config.yaml
model: "image classifier"
dataset: "photos of plants and fungi (iNaturalist)"
train_examples: 45211
image_size: 96
crop_scale_min: 0.7
horizontal_flip: true
translate: 0.06
cutout: 0.4
targets: ["class", "order", "family", "species"]
num_classes: [11, 54, 120, 500]
arch: "mlp_mixer"
norm: "rmsnorm"
norm_position: "pre"
hidden_act: "swiglu"
mlp_ratio: 3
parallel_block: false
inner_norm: false
drop_path: 0.1
patch_size: [12, 12]
layers: 16
width: 320
label_smoothing: 0.1
loss: "cross_entropy"
init: "torch_default"
residual_init: "none"
optimizer: "soap"
beta2: 0.999
learning_rate: 0.0012
beta1: 0.95
shampoo_beta: 0.999
eps: 1e-08
precondition_frequency: 10
max_precond_dim: 1536
one_sided: true
adamw_lr_other_params: 0.00099
max_grad_norm: 5.0
max_steps: 18000
batch_size: 128
epochs: 51.0
lr_schedule: "linear"
final_lr_fraction: 0.01
warmup_steps: 360
weight_decay: 0.1
adamw_weight_decay_other_params: 0
Rows from block 7 of a small image classifier, named by matrix and row number. Rows with one number belong to one neuron. Each number is 128 + 24 x the weight over its row's rms, rounded and kept within 0 to 255. All counts start at 0. Numbers have three digits each.
After each neuron's rows are labels from the 100 images, of 14976, where the neuron reaches its largest size: "responds to" is what is common among them. Only what is clearly more common there than usual is listed. The data: photos of plants and fungi (iNaturalist). In brackets: how many of the 100, against the usual share in percent.
# gate: MLP gate (model.blocks.7.mlp.gate.weight, 960x320), inputs 214-319
# fc1: MLP up (model.blocks.7.mlp.fc1.weight, 960x320), inputs 214-319
# fc2: MLP down (model.blocks.7.mlp.fc2.weight, 320x960, transposed), outputs 214-319

gate.96:123102166107165125076138121113108136096130133129116118131123095130065159094121108125114154095134120106122130156150121134144133146130111109137134094145118143143162147060130182153160128126124163117155119116127104097168158115111156096122157141159146139102097145099130088109104154127160124120113112086111141112147101113141
fc1.96:147168181120119130116106098133162136130098143116131178136136143167145114063156152082136155137088088153129117117084101087168138143122138162115154139152127119157113144098154146155137131110093084083068138153135153165154118186128117122129127176073115105115160139124123156113142128136161126138158147130147114125147125169146
fc2.96:093139179131149101136128128107115135157131127168124089150088141094128152104095148127147108209122175187124095111179150090133112138127103130122107137153150114125096083151164104118112119108134125097142089115136147131121117099152171104153104096163173078120110087101142118113080118111101069118135143158125131109124131163130
responds to: order Boraginales (29 vs 0.7); family: Boraginaceae (29 vs 0.7); order: Lamiales (26 vs 7.4)

gate.227:142149146151138141109169116138134128102136166130111127136099133146166114142183119143125107157118151100089110084129109164133095093098185115105127136122130079133122118138155089106097142118122119132131124140056163107164125112155103112144143142100138123106140122094133151096110136169117101137114137079150142087129131115123
fc1.227:147145120099125112124066190138090134102130128139112141118085091147156112142133138141134076137167095120142141121128092131138114125110111134126145115109142116152130140079119115131094124160115116099107123104093142133195132108134150133164148150134117129136135134115175148112119122129108122128129119100156142103133144126116
fc2.227:128081091132152106176144076186121105170125144112130114127133113104153138141143147162164138102131160126123101120137126107111140139141114172109111146134110182108109148118155115132164118132141107139117095135142169159109145148130097167098146118126134173108105140126121124181162103120137116109105169158184112133142138115136
responds to: class Liliopsida (26 vs 9.5)

gate.665:118167110124126106117090183167099104149130124099159106151143148079116117063120157117140107125094120149161117138120121110168098155116133100075123146097123117085143131104121125108128126084136137082149104164159115106114133126098104144128120157117116122104150163152148133106138146130143117116079125140108101169123158152169
fc1.665:114131118146172116130146071118149144132140113135141149059161138095125118147117125102124095117172144061136156117110148113115154105134115123108156141110098131112117161161110164147126125123120103140137119125129157071175142112111134117107144101112127138161122151178128105121087173147132120106114135139135140125146110126141
fc2.665:119137113150119110102115112140113094141095112146144147137119144123129116122125129128119137145110166089149107161113100131145143123103111113117150139150154159146129119083148153127149136087083084128142133116152095146161136132127120102098150112167112120131137089117108100142131122102147116115138101115116151151108125138133
responds to: order Asterales (27 vs 11); family: Asteraceae (27 vs 10.7)

gate.669:146117122147172126173153130124132133129106127110107138139107146101101145127107149134111146140147104157127113137164118131107073109145111133111158097131136149174153118142130157084112114079155169093116151109160103093109119137078114112106140173161101136127133162135105130196139137133100159119075147103115126129120124156126
fc1.669:120137166119154156097127126139124137093154113086117114132153141129128145102117132134134130175140169106139129165132087106110138141098117154124158118138089129149128065112130116170116116093142131140167131101158127130142136140153142160111128157141126154101137175145150117119208121121122119141150124159111138106105138140105
fc2.669:128142099110129141080123170107123105117118129125133126153131133138134146153153169100124111121128090169135140130098141067142092144146104121146158116136114097130148127128156156111104058078112112163128147175163128136135118121148151085083106115118154092178100140167090108141111114105118135092136143086122123099135148126094
responds to: class Liliopsida (25 vs 9.5)

gate.97:133141130135097123135099166121132165126118092135128133127175134129129101152140135093130193129125135109122146144131164132133148144147133115150118134108133135097192116159091140103108135145120143141150116093134150156093103161139134105112111144092114117085087144133147118122136165064112131188100113159099092129146126161163
fc1.97:126097146147165136196122117118112132082117138139139102110166095125138158126168084091107169098093149135105149130130112141145118112111100138091161151137076137145130093091167114144120115149145082153161106118123127104146123141117131138142102125114114129173140101144146104099081125132176129081093084122138120162124108118135
fc2.97:119152152131128127153147126140127118114135097155132122101108134052122153126147131141123102127104083146160139093127139077071127152178133127085114138148122149139111087097120118110133106146092131144141105172082164093156082115128121104130107130116124105131112104154109126125134109104120132136136086101125136126110151169110
responds to: order Asterales (33 vs 11); family: Asteraceae (33 vs 10.7)

gate.425:097152130129146129110102100102110117132159107134096120112153099094177153140136131137113094147138128146115126120141121116108101146145150149137132150127136159109130109155105114104118082140120102121116110146124128098122160150083135107130121116165075085136136110157148139158136190130138150105152103139159093127092122117142
fc1.425:093084111188120115124112125117130144140113128144124129137184132104145132169143123149125135084132108127099127121168117134128149157181154103126097128125141162112110145105123135139120112155126069091125140122122121121182118121159140150126140132139156096118134153165110103062145107139176124099072147123101098101147101151153
fc2.425:139127113144189150106148140096147139135128182150086170135119111130149150135109167113166139104099149141146099114100105104100099127140156110165102119091108102102135110104156114158150129111090111111147124139164133098132164113168159149115115114090137097131126153101100162128157146128115117140131095161129141127131131117121
responds to: order Caryophyllales (26 vs 8)

gate.510:110149126094162156088122150137130107150077153123114117134136130130121152156097113136149140159136128152079111143148164159134101095148167139123114134122096137107126163185155098078158126178151139115096062125141155137151127107153094137118121133152118132123093159131146131098136128133117138142081097143110108108145143162170
fc1.510:087108139070123137110146174145139121123129124156139108110158142125141137117083120101122091114122133150147107118155117148151129130182139122108087075083133101146123094148115132104102121119111119131147114125173137150146164124141104114121124136103106115120133089096087136166121196159124134130147079107088114091148138113063
fc2.510:144092113138103147129138105168176143162095162105091136147174156103120164086136102172091104136110135114130150155148150122153118127132142125131148135134103150128126155165146142133120166153115139152095080134122157082150122142144111101155139122129109108125074142141165139123115114120126075089146139098112109176088119099143
responds to: order Asterales (42 vs 11); family: Asteraceae (42 vs 10.7)

gate.76:110092097138140136138105139146108152184087113096104125140134081153099144129099130137166115158156099075128207101172131124106125110116120143116126122148093133157111134101140145142173109123146169095102160066151127121128092136129107159128128125155153135186158141139136118108101123138160141149139096132082166138107116113140
fc1.76:078122120125119124131102100104104104144115178109137142115156109112134153149147111097113144104131153137133112121120105193127120134124144174083146102091119120142143159104115118164163138107099124143120123099144105126126134162113127104165134156096128113102126144163112091158149132136123114164133129147108093080188146121068
fc2.76:114163088103138154156127145127147174127092089129103098128107155140143110123101083143170113153134117118108117097126090120125150080149102093097146138105132111120106141124134184139094151157136107101129133125112113084129123108108157199094127127104122107123125141123154098099105129136140124116160113120082099112125107126113
responds to: order Asterales (31 vs 11); family: Asteraceae (31 vs 10.7)

gate.430:140141152131165182123145124128178139125129110125103113145125147118100167114151128118164133108129085109123126150121165147108109104148181101128115066118122143159112150143141114110158105153115124108115118152120157129143081076108136115141126130168103167129136162077102154126122108141133120122118107134115155112173101125170
fc1.430:152126144145111123128150119098072111128118144149111093120127151171123129114136118131175159111127079155126104132141116105130113178128163138111135135164120104152100130102174153129138124151143155163121079108110155132081107147141189122138158121155095160122136154091133143099127131150139130134174127122132092123125117096143
fc2.430:137128174162084153128128150119143133153102120144122099165133088158137148150129128116121123141145110131134119162101122087135160177151108123113127134131077091125156115191129114136113136157114132110151132154130106114144135159149133142102122108103115051099129140158120106155134124116136094125098099120123108090140167118102
responds to: class Liliopsida (26 vs 9.5)