Rows from block 2, named by matrix and row number. Each number is 128 + 24 x the weight over the matrix's rms, rounded and kept within 0 to 255. All counts start at 0. Numbers have three digits each.
# fc2: token-mixing MLP down (model.blocks.2.mixer.f.fc2.weight, 64x160), inputs 0-159
fc2.0:145131171132149132131104133157131126128116125194134150160197129187158128132127141113174180135136164142141120085153111135092141124112129169195148112189164184102108156128145170131143075128133133138180152138096158145128117136159107115137103141120154140120147156144161131161095132107124164129108153129131141128137137125138143160106135138163139125164128122177132145103152139140144139118180148155116141106145131102145141107114180121154125173130156147139140165154126133151144134150134108
fc2.1:135126135168117132113129089141121127129108113121106125146165136176108150142119122123137149138135145158151098149136113149156122153135148144200153097136151148126108174142138181097132160122140150142162153112108143122125128151130146169128113142133136096141114124168149144158146119130147156160130133092111120100156102139149110137131137101142115109158121116164137156115144122133133154122154154146129125077146132137132171122140102149167140137150161136138155174106160136103167125109135153
fc2.2:148094138127153136118090108154139108151123130163116121124161157147114154118101170119115145125111131127117111148136148107126154131101159154164153106144121153114149158097138176137108127152119110115136158111137158115137166146128156144094161148133107101122152143127107154151090149116118172139187109108098118124146110130128164124115126108172121113162134128147117125075135168132125132165135139124135094117123100150103157074107138100137160177134169119132117134106131116131157153126099121
fc2.3:156170128127162131153145105137134162104096091118157138141177161167098160164127126156139134102158102134104165142120134137156128135125118145150156152143139158153100143150132177168113143145130125127157147147168119119161126155123158149129141126133121100144109141139130130140127159103139175152136129110164133139118137146140112085117143093140133116175116140119141115161108134132154129128125130149108127130162139139125200133102105133156093161145159128110131142118149155123200110102151089
fc2.4:110129141134156105150139114133145093106132130156140112146168140158126132134118146136130125133118109139133130092123136111100106137150133152165106134155118150099132170157090165167148100126144146141165155157156131119156121138139117126135133122136140131119146133144153128140165138118140206113129157152132120116110179138120131122143134143151179126156132133133124137156106111161150114143134137164142120127122127088149160154093120116154118153133146124123132157124139143122160109110108137
fc2.5:126161092154176138149161110102125135095117113122122152127160149167117153118161116140144137137130123171133108142112152128135137110148119153151136138169148167139132147128130137161128132152147154133164120141149140142188110131140143140158150123162105147124145125128129125128159098151133176122142158151150122121116094174109124134135156129135112132150131151137151125146107122169139143115150149145135115137116136140151196140142143133142130151130136136122131152145133141106184097126136112
fc2.6:122137130133157136135135116127131122141148134157146157136140161174147144110155150125169140131125154176104141121124168137158126118132129170163125128173148159116141180120132154121133136150181150118154131106180149126163180151168131111151139145124112157124176137158129113117145114162139198111108172133136096139131135156131139122117140148169112167114103135203126110096141139179130149153144142167116126128134136169131181161155123127146130138166151140140132146148101129121156126096110120
fc2.7:132162144119137151115118105144130136135114122077117092126089123156137170156085115130125136117137144178152124180161139134117150154137134136149113115161170128135120166127111177155088121159112106136158143093149143105153105148128125146104119148138127114150106121118132150138138138128159151149142136133126131113143106128138098121112122119123110134145101134156108106132139110162146103124107131158147126113143109168128186105140068117158138137150150112103117150101133137130155146165167119
fc2.8:119155122116136141091100106141150134142134137132133139122164106166155157121154154121108118118154105149146133119152157141095115119153148152179149148184116121170147152132144143126115116117148123122167150114091115147137104123119121122124161114128145107123121104136105138112111102131119157145161123149109134115153122149163146107128175144128111155152143136141102181117160121147127165125165122157129157168174155132113140129120146138128137168117140122138137165138146129108173138155137124
fc2.9:113115101137129113148138125130148147127116148156136139118138108138132140108146168053091127173128125167126129120127108135095116125103180141152148161161140147116138149111107136105163135106079129128170142075105106143173092087111100100138151094158113097102138128110114124149122117125114177147130107149135130092143129132124143171140122117153154134166143142139131159096136101143092090160144127160153119161167144096110150140121119149138114145123152091156092162120131089172155121145116158
fc2.10:143106151124172124130102130112167136165144121129130149167184129182136170125128147132151105132148131133113130136145164167161112128141128168170113140167101152126127158146150148183105085121186141117134147115142118092167140172115156137138154144095126108100142100134097130136115111106120170130193133098102135172146151167144165107152108134134085144180120115158126137159143137148133148149167089143085145168125132158111193175142123090153144181128137107122119155129106114147157141119122100
fc2.11:121122123140129110135131121124136107122122103155140123141159113150143142127110128129144134120122143139107125108120105130123113119117121162154151111131127163097120134128114147170102118147141135149140143129128123142145115135118108136111097131123132099127123128122127100140102139119102163146130144108113109121110152132136122115127104112136122103165099125138106127111121107147107123140156118160117107112130127087104174106103128106153126132098158131121126163133125112118166118120098120
fc2.12:126145142128173133178151152149148154153136114166138148149191153172148125165157177140135145155115108153129147127135149130128123126121136150148127157117138159139144133123154147194116114119132121132171170137156114119173109111133167135109154118141162131138134126125123126169105134129131155152131153165137160151123133141145172130140151129116129139168138154136137130136154129153137156159127151170154132171164118106112176138108119118148128156139154141111122177137140134135144143114138113
fc2.13:166155145166120121117152141101138109090134156134109119137165110145106166115123085133156118129130108163149119090114115132116105124129151131153159120146130129151108164125116166158150139110130148134164155143075109126137131118154094145170105159157172090141144124172124140090114133117118150137125126089116106116096122125122136117105098105166119123156083119158157128141105136152140140098146137144133130083154143131148166150149113173146119148132153132142135131108137125094158120122119168
fc2.14:095130120144161121112108106125136131108157145126137136119144126141114137099117140142106094112137099163127087125129170124060136073110151135150138121147128152122144141125140144144157100108138116135136161163120106141165120106104108118117140146164122125068130141123119123128151055170090172118142146125096083078129049171086127135113119114147105098142120118158086158118117128178119104150166085151163074100133137132144138113131132133141142149086153105112108166123154141053139105100106136
fc2.15:136114134117128148132147104136122128172105149157159164141167114183135160117148124146143101155149148131104119149161148155142100152137143179169127151208111133116142169139146156132127162152167154156164134106134147142143130146133145132155125093124091158127135116111106123137162094165108192120105166119130131151164118156102110146124154164157144156137121107179126136133148124139132112140169121162102169167141151131135165149142156111149156141145144126154134132151113140131159118116123145
fc2.16:125131105132134106079150113097099150093088138095144127117151116103123084093125045151109109148157103104152130099130115083121142120102117113127145120112105114142133120094167087138129144101063103084138133124107094133098138097103102097140121124146155146129122135118125073085132128117113102124101124134113134130106138096112114159138148091128149111115122131104131129140113117100142117090116085127166152123113139117146094118160130150113112122080137162125122137136132144136099149129145156
fc2.17:098142127101152138153125141114166132118164112130126159130130116165145166130133150159110102139126115178142145145105165157155123144152137139140114139168131160143133168143119162152132155107145137111127147136111107125177126127123166117138127147123119149139157140116129181110135158127140166151182156118128132149140152158122133119135120156126117148155117156160143145137141158143110127171127119173105115147166119157121183164131131134156175147132145119110139152146110126137172122106116141
fc2.18:096128115132137102134125109119134073104121113133113125131126139132126145111117132118116086113133114160100125136113106126131138102138135160163141100135076166097136167127101136103102118085150142109138134135128085123137118101105105082136114151124116114128161128115121123101121139109121142138128121102105091117168135146122131107120077127121106099100111113161124116117119137144109150139139116163122127116122138123088134103131125122128150121103146108118135158153095120112132126120127118
fc2.19:103160128135130155201145162125141110137155126144121139121143157159144142128132161119138137153123133158138131138137162142140142113133133134126138161120146152123133168136120162166141111146138137128134153150156115118162127136121124126127141137128127137146151152117123165144135146109168143166158179133159111139149134147141158152165125151131137147153145164130157130156153151169146130179126166159147119152143110141143185145121119149148152150142135124109122165141103126145150130150148121
fc2.20:133128136136114116123115147126117141101078119102158127097127099174116167143116115092143147111125135113121131100126143103107124119126164129142130134140132107132119145110137184148112119114126133113184143092082140120134135095123099138097110109131149109153136128117101124138124133116088149162140144146143111141103160126111108091152099110115104111189093174146096084136150079137127139158114128135111150157158143120109164103117096135147130130105137129122137127129116114125148116145128112
fc2.21:128151142116129102150135164129160139135187122136154157121154107158165149127134125156148121134115143154168127148149154143142136127105159142159130126111143162149126144141138122179153130112107127123135144148126135128175132084119160121165107154140156176110168138128126156139133130147135161131138167114129152099116131158097128178163137120143125161170107160153143139124101132168096140161106129166120093116171138145132164171151133172141133150111137160130124159136117127131145124143107143
fc2.22:146133135149143102098149121107135138135167142138144137126137152158103147127160139159147117102097108168125146141118100092133145154116126153160170096134118150117115142096136133128149109107164123138164151151070125111175167105110116140135120137142149143129166132158142103100114124172117170178167118098117128141136133144107129146119141124181137099123126094146113145116149146150123149137143137142124136113137160118132160106178123136160146137146148141147148171122158118115144154114121154
fc2.23:085095098132098082128123120111132127091122092112079089147068117071132112081112124109131069118119060063126125149139101111142150106136117081087069116120104057147120124092126063082123130109133124077061120135150036111082122114073123084157116136075116123114088128142102144078116130102106078113103096103124140110137123124142119127106121137080095118083133099108138148122122137122112126098120075123120101138101124127083049111098112101130101069105097095107120098116132112142064128121099124
fc2.24:136142128157196128118135095165128162116147130161148177150124153173127145175150135159145128133132144163091180108148120100134139144129141150166129145172139129126146166109134139123137129119142127130168165159143154132127162147125165143134157127120129184165162149138110117137141157164136168169144165159165148143141136145139126117127150141158156139108148163162104127131180143135148122159149132185123149149134128161146148132118126140163123141138155130117171184134154159132173127123132098
fc2.25:118130106128179094146137126103101121113118127152134155119121108153144143115104097096067108155141135158125136132124129120151117129110136124140156135157113134148150138102122167117081152090090117125172126075106106118145147116097131102094124149122136110165152146117103127143122140122143121165154135143118110108132153132104132117153085140152132125147123148145159122115132136121082119164117104171101126117105079135089165145140129137144165156102147159125159151145087131143130157131124133
fc2.26:098166126128122093154156125113125102109124119122128133106104120146142124112118130139120104088095123168121123129146125106136163095126151130122128105144120140146105164127112125108103100113148137126125150146132100127115119111121138093137122131124112142115109137128116148113115107117130131130127134109123126114159122146102133158149093120145104117110135126143143135101111162154106110140140104150113093111147104118110173100114158118128135120094171126120132149133105124107132136131104117
fc2.27:130127134131126162135123158126160124155162149124122133128141140153132172122138148124114137145136141175137124105142141154126144120108140122141129143133142151129120156123149147149123096138118129110130169156182127135146138141132132131130113144143118159122148144130131128116133106140134126161143145144143145140156095131130138141123120150139117139136146160168134145130153156157136148176107150162125146114152138147128174118152130134145124137145146129148136156149137136124134145143147125
fc2.28:138129157107134133131104154131156156150165165102139124107123113133142168131126171142140137142157172131141150140154148147158139133142142156132132139143128142148150159145132169150152107138141117086147171137135149152161148141123117141133129132133146150135141131142129148110114121126114133141156138120122145137147160139149150142162136135146124168181110141172131127121151146153129145153094111156126138149127131155148178165163141102159150143126147132140126172153109123146133147161122143
fc2.29:145151142137116116147154139124178140145177127107137127113108143159099151176160153166155114135109130162132136109151133128124119138153139141144133107131095126130124141174143155173152108101147137144145174170138139115147129101128126129126125129131115150143138136130135135151128140153098135167134133140143140153124160135105130138132118152155156101159117160160114129132126140154146159143114090151116131142142128115164185123106135128170141154112150146157152147115123104124140106109116110
fc2.30:090136107129134101152147138107132115104135105108133086058130113121121143111134129139100089118127087136153118140155116116123107118154135139149151115126068130153129128115136138152133123102142144145149127142136092152162086088097122076138135130161107150111109138143136126090152119174114145162114140128155149083151113123129116143125133160136107110145141166134148138133126112140103140071104107123158122133137167107119128107122135102144103134130134124141127140124112106127152100139092124
fc2.31:137105119126147128109129123135147137147161124138146142131153148159120133098125142145141151103126143163109154134162116112094134143131132147157170138149125129129168139109168162149138113122134151136153156168126125115150180137142132120147141108126134160119159153148127129138135141134141164151166156135101120115159133122131165141117152146187142105147161150142115153129160138130127131144150138155116130112124131125132172125100156117138126167141151121145114166108153131111156146126128149
fc2.32:103123120142127107110139137118136133118141143134109087123103111136119147112088082120135116100154082142141106147151115133115117152129153117119158111103124118088158134134115150142102141143116097113147140095144095144105117126101099113147085081151127120121138097124130117111159162152137129143117093152147152131136125118154116105090125150149114139137144130149143086148149088131128114134099103167136133126119143112100132122125097124149124121147145106138093143134107115119112129115122133
fc2.33:100133121120116122138119139096138123123140166142112138146138139152138147116123133118104111107104136145106145114150141108124151120104144144154129111121092149119127148091135151167148121125117095112143149120112129143133124100116132135105123116146101136124155133079122121116089131149128158162133122125120111138135117147120133137127111134153119143158145155171114142132151170146112138137116121150110129127157125110114129103138143124156144124090148135154137166157112090137154129140116110
fc2.34:140139122114154125132126153113111149126117138160139161136110131154147127116157109138128134140112151158147146129134127126143139121100163122131144129139146133148146143119143151153128138151088112129166176133134161152145138121141158138127130125145128128121158140117131128129129108156129137164120129162136135142125121119114132125141145118130141153168126196135105122138184146149105104160107128182124131110157104122130189126120145145126122138116168163126132174158120122117164132122128127
fc2.35:109165089110102109114155088121196129136145115098104129134134101139128178105124106139079103106122132163125115124137098128138117131120128118171092087123109118134108132089093150125133108111116129121159140116119095117133121120134116113145097141132126143136092122123134113094102124148124129144092135116122108100126100098120094109091111140135113140155140143160123178116128123146104110116099125137131091095182152141120176132150097135157103154131124103119148149115136107103193121115115139
fc2.36:097143096091151103106075112097164090118161167117137110096143138130093128095092125119094104136150122147119126144128154130114099132123120142158109145135121108147163109138109158123125095114098124112116169099123132103091167125116128106074157112112120133110147138124127131110129140103142082114173123098084100122142148152136143108120128165123133118109152111112134154147149123134103111136122137146134125117112113106138100147121121074163128173124135119110094122096104145126094139133121165
fc2.37:107146103149115115139134137092123087096122149145097102124135124135106111134110138107109091159118089141139094105135147115120133152142138159148129113134065153106094158156115151127122124099138150158142139135131101130091103093120130085103133104117083120119139108120133103118153117156124135118136103116121116108148122127134109128103100133130140128108128135145138166144145126138116136109121099166116109111130123081133117107116126135107116113101159114140122158126098114122118099106117128
fc2.38:144119157133126134160109189137144108119156159134102132127128150141101152168131160098134109140116117140156147103168163124102145108116159126129153131139119145122130157168141176144148101102109116136168152195164126155127115124126133136098127116140110084146144126115139155155132142124128155160151100147118109166133122084135157108128066140161164123140129181129121098154154155127144135148100113152111144121137074109156142100107136126144117119082143121154101157128117127165152129124135121
fc2.39:152141139155120123126140135153146148164189156129135160136128132135125154125151153133123148146120105149144133115162121154138109111120157147159146160145133149126106163133166164134173097125111136155155166171136117153118140111128109135115147115153116155133152115130162136142139110138142148154163137154133157126150143111136163176151133155153149128138135143130125145151146100139117157121141133146153155134123138117115135133140134140143104156130156113161131146135150127143157135139125156
fc2.40:122162116132138125097133157118126114133141149106128141137112130154105148120147145121116129161138136182126148138168144135150119101126136101123160143173121116166139146124122179112116083130117161110158167131105107148088139149099118131113152120141100131142146146113111124128127126156105118167130125153097109138170113119101126121118126164129130111128156134122112149139181163106139144138111117162114150138131122113151175119122164129163159114110180128156127160146126136121161136112122130
fc2.41:127143134126133130144112136110144155127130139147164127147093166139128163110127110146133126108156103135098167115162149142164150138128165112150137106125121107118148163122098169152120143138110109116161173136190130166125154133112106135099129103152123144143116130139124112175129158181145123176133099184157167162172138111165123095109163132150139142144155149154124137143208132118155143162097111164116133121115141177091126128126158116159117093152166151149130176160117095116131148118144084
fc2.42:096130132138108101124169149097133156118091125128108098105143091138135142100102066086087081113137115125122107122159115113109120122127130117128140122128079122135133125120121154133109147112114101128138147070101108160114088079104133113108108103134141086123099134076144087125088119157097124140106123137125116147150146086134122100127094152120136130164130144160135128124172101125102119079104112138134146136161111078126127111152106134145118124088155148154147141139114122151148127156123122
fc2.43:108104081149100099128162138091134191133125121146146132102136150086114096073134101162102081138137088093120121174132102141152104152152126102089103076089092117137134132107106076153128162088108126126109143147141093130117126059070166084159116107121123133095126121135117119149125116135113096110113112117163157172118154102157120117135142103090128103118129131123132142170129129092085122092084101120102104132139162138086086175126142118101124080116133147122103125136082087105090105108089130
fc2.44:122122121122130119139135149124165120142142125114129120112122119154144183128132154122114135144127120193159119139154137148132128136144135131130166164134145120111129147159156183172108119133142162140178170138140135122128130110125127134146140129154150122138156120153118143150165151135138108189152100134133115138149144126117140137144122186138115102132136155148157123128143119149107154117108142155147149145135143137129186131129121148160146137147150117141133156134144146142139135129108124
fc2.45:099153116087132105144113165104117093093132142097130119058132123147136139107152136142122108086122107143131145098143137083095136103135152150128169118145105137152107151133114154143140132111126130105142134146090128138129088099109128078115128102148116137100122113116078142100131122126138124152144119118118121120152117137124121163163139113146105116135128115120139119131146130133116128116106110143136129128177119118132130104089146106143107116130145111126076144137102124137133134135116116
fc2.46:146131147115133114128147164095118117101148138135138093106139109150075156132125108111130083095151093143114133143169122116143111130143146152126186146137087142102099156117129157116123129129125129121154169115130102162120120126105109128119102118133140133130106125150134134121104139158134160138139127142128125138125146110152130100105110130143130137141141122167157112126160094142119149101092104161134147144124126120107152122122145106146106117154159116145117149122134129134134127136141113
fc2.47:144140135150106136131113124147134129112126179136124140129131130124125167137160140142133111123142095149123122152171125117099132114135159113120130111124114107123135144111122150129147128119124110103176173127126112161111142132131093096151129131166130085129107113156126134137147103133124126185077086138125147115153115119126131094127160170147135123127169126135090126103165141140166114121144108151148113111157134161112126160114149157176118126122169130171142170146122104106140114106137143
fc2.48:145126120116124136105125095154169125134090167126096117131159161149117142125116103117148166087119094139126098111161099137081113138123159127151123127129136128101136171131127178140136139132117108161159203098090130135083135141149136151116157106149161090112108112140130133142102127138117116164134096116106109143163109130128133102107156131160149104132151115130116128126167131134150119088140157172157125143171125119127133106115135139164119150149167125121131176119160163098150114129146131
fc2.49:137136142116094105111111114102138103093093138108114120131137097153116160128109071075102069160171112152126104126158098112101106126136136131154131116158053136111092150113106168098096123093106080094160168081145087162082116132097120099082087119114117082161110126134118097096140118140136163168080123127093115101154131094165080113111105146131147146127130103160126148115165081144144085107126087154146176130164131122113140140153096110156120112117150098139107153150127139137158131153146161
fc2.50:115106123097119128121155177095124127116124170122143139155121121116161136112140102129117135121111107138089154093159140104136133110112139108115143139132110111132119157114121160147128158124103122138142150156080102135133087103118127137163129124145112120097119123090105128126113131156123112160129102147149124121135101117089126136173112130159130107127139126134121116131172149137122099142118126163101139134124115122097122128125142176132126127112173127145150157135133104127149130126151101
fc2.51:099149093149093125134140122135146137118098138096099098105117108145122174092093119113106100123133126125138098125177117106127110123137142121142127108131110125112111181104104147163134132113107137112161139125129115164127091087109118089112137083152102123102123112098129130116159099158114148158149122131127153142173137134149108135133103175130143138132163127143133164149162102139094102093096101157169126121149121099116141118121124121160088133133164108149133156155101119114140112134099134
fc2.52:145142118134101117143134137111141087096118150118150122104099119116115166128130124131105125117102129142122129115173113105152124112117160129144140131128108117130115150127099146151117143124126102116144150132102125156119124109124114124122099133119130122122120116125110112100139117158123133166105132134114113124159116115105125125136130129145106124119106108158107122123141122158095120135097146159113118123155134127124164147138120134167123116132156119133089153152117130112139121133113133
fc2.53:093127114104112125121104170102103088120132165132126121102096126137122143084127097125102128108111127150112113102174101106083113123117162128138155103129121133119124149104116147101121142126104118124134180111090123158106119116122101090114109130139122149127106113128104109097127131172104154140084155149090117101139100092084133139113137135158121106111144103171100121119170093145091118094093128155142146110140119120141104101118131129158120101139163128139104157133102113113109120130087126
fc2.54:122120127134111123097108124110132121112138170084107101107111134146147155116118126105133115128107137150121076121153105103097131124124158135145122130132131126109134149111157164145145122141146115126152169109123118148138120140140126129112157125156141114150117127117112109118139142167104130155140095112162081148175087111113102135136128156134120133133155110149110141143176137144114121111121118166164129120145120131153149111124144128162109156127181105136131187127123124142142122155108117
fc2.55:145129131146113140088156122117154139100110137135126124125134106128115170146108066127104110112166129161115130124142109124156115134134134121151125144110139146106113173120110165154108167130111107099149170114116123135124113142120132151142114151138145101169125119110120113125141162128146155156075107131134150106150143119140106132125123143140125138147144144181152151123146100153153127113095145152128145107158139148110146124143091137177107118126160133143174169142128157127149153108171110
fc2.56:162102160124125121092104113110138154106166147115137184170129150103153111121156164144172118145120118094121162118105154132127140151129101178115107129091138140126120122113140098109145135111151138127095126152122131113124143137122138120116159125111116119139133118115082093119091124107117097067122127116136108123107100125113159134122189103145120151108100111125117102095098115142156140143147106116122129133104139156107118146139112119122119123165091134137138100143133103145089131117154096
fc2.57:188255142197008235146240104174117180169057078014134015083153070160182223215056095046112185108238174164177064154110128238094162167169118072177056199099195104130125195172010211205079145241107199219185087000132151067117094171173099248061080147112207113182031118136230115187255126160168140236100160184223080102176177122194032161173111181045104205217103108146118251231134041100194052143147202128198180137255232140212183100248000152143098118152173114084196130034237194139111167238196231
fc2.58:154139140146116128132137136146161144150125124150155128140118125132091157135128142170131130156146148137144135177191123154217116135128148091128180159133118117147146148150150187139143141133096106122182168150153151165096151134137151106153150128132130129130124142134149190138122130164131128174122085121118176148137176100141151145149156168134129151106138131134165130121183168132114146087110157132133079131128105151124129168131168141162134139142169132145129165148129148114148121122122151
fc2.59:129161120105117114118156125116113113094112137093127130117097118131108120142139099125104088147135095115146137140163108109128145149126135107136168139131108107139101152125173148114107091082103095135141128116119099125118118126106119065109141126120116102145089115121124118105137099136158103145144067140142154120163118099130112158120123139153149113111131134136136136132145134132119140108122104112113160130115115138123105125141150105133128129119135155148149146121121130161106157147152140
fc2.60:100127120124118116119144133125085165121136123105114125135086104124151128112132115140136109106101113141136130132170111107114138110118153123151122114137112115118121171093145131123123135109146144100130130117122113132125150097131140092153125100129091154111122109125113124102161098140127120137127103169133147130166120118105121145118131150129134131134129119131117116122134109126131097096135123130128131155129115135133109120122136114125094093125155117141109146138127157143114142108092136
fc2.61:101140113148120125124145126128150152129140167125113082154089130126125169147117126124131125110131123186186131142123111098139133157144161122133165103124147109162181137103160136149155163112073112125161141126112124126119120136135157148149136109161128134158130108121125136130165160169139130205139084168145134116133135091144108120106143138144139141143205177135167149145178136101127142103103126160146136112161120109144171128126098144169143103157169137165160169107131152136177120144096163
fc2.62:132128074000145142153102142139147111198178148143178170073168153181059122149142158176082173128086126083024181142100166162116086114096139140134046127126194174133065118178019115101157016117085098104074091208142225160116159099122141120116141032053000177000117172112142207145033008083129135069169209052057176163103146176116165096135130097103169104134111040068093135121098174128066049203045162067028102158101097111123155154059208000112018166109050086103000066164052071104051102062137092
fc2.63:122119155152112116125108140105153115100125128125108124167084150088156163108133123118129105155141136139136127122109104098142136161121116102100116121082085114126141120098137137132132156095128122121144108094127099093117149147122126128116125158140165151181115116141083089102121168129148103132127085148130130129104117113146121127114124129104116113127124144133151121151116134100127157127149103134142134097138129134098129127144108176121168089144123176127180115116129142127124138131141111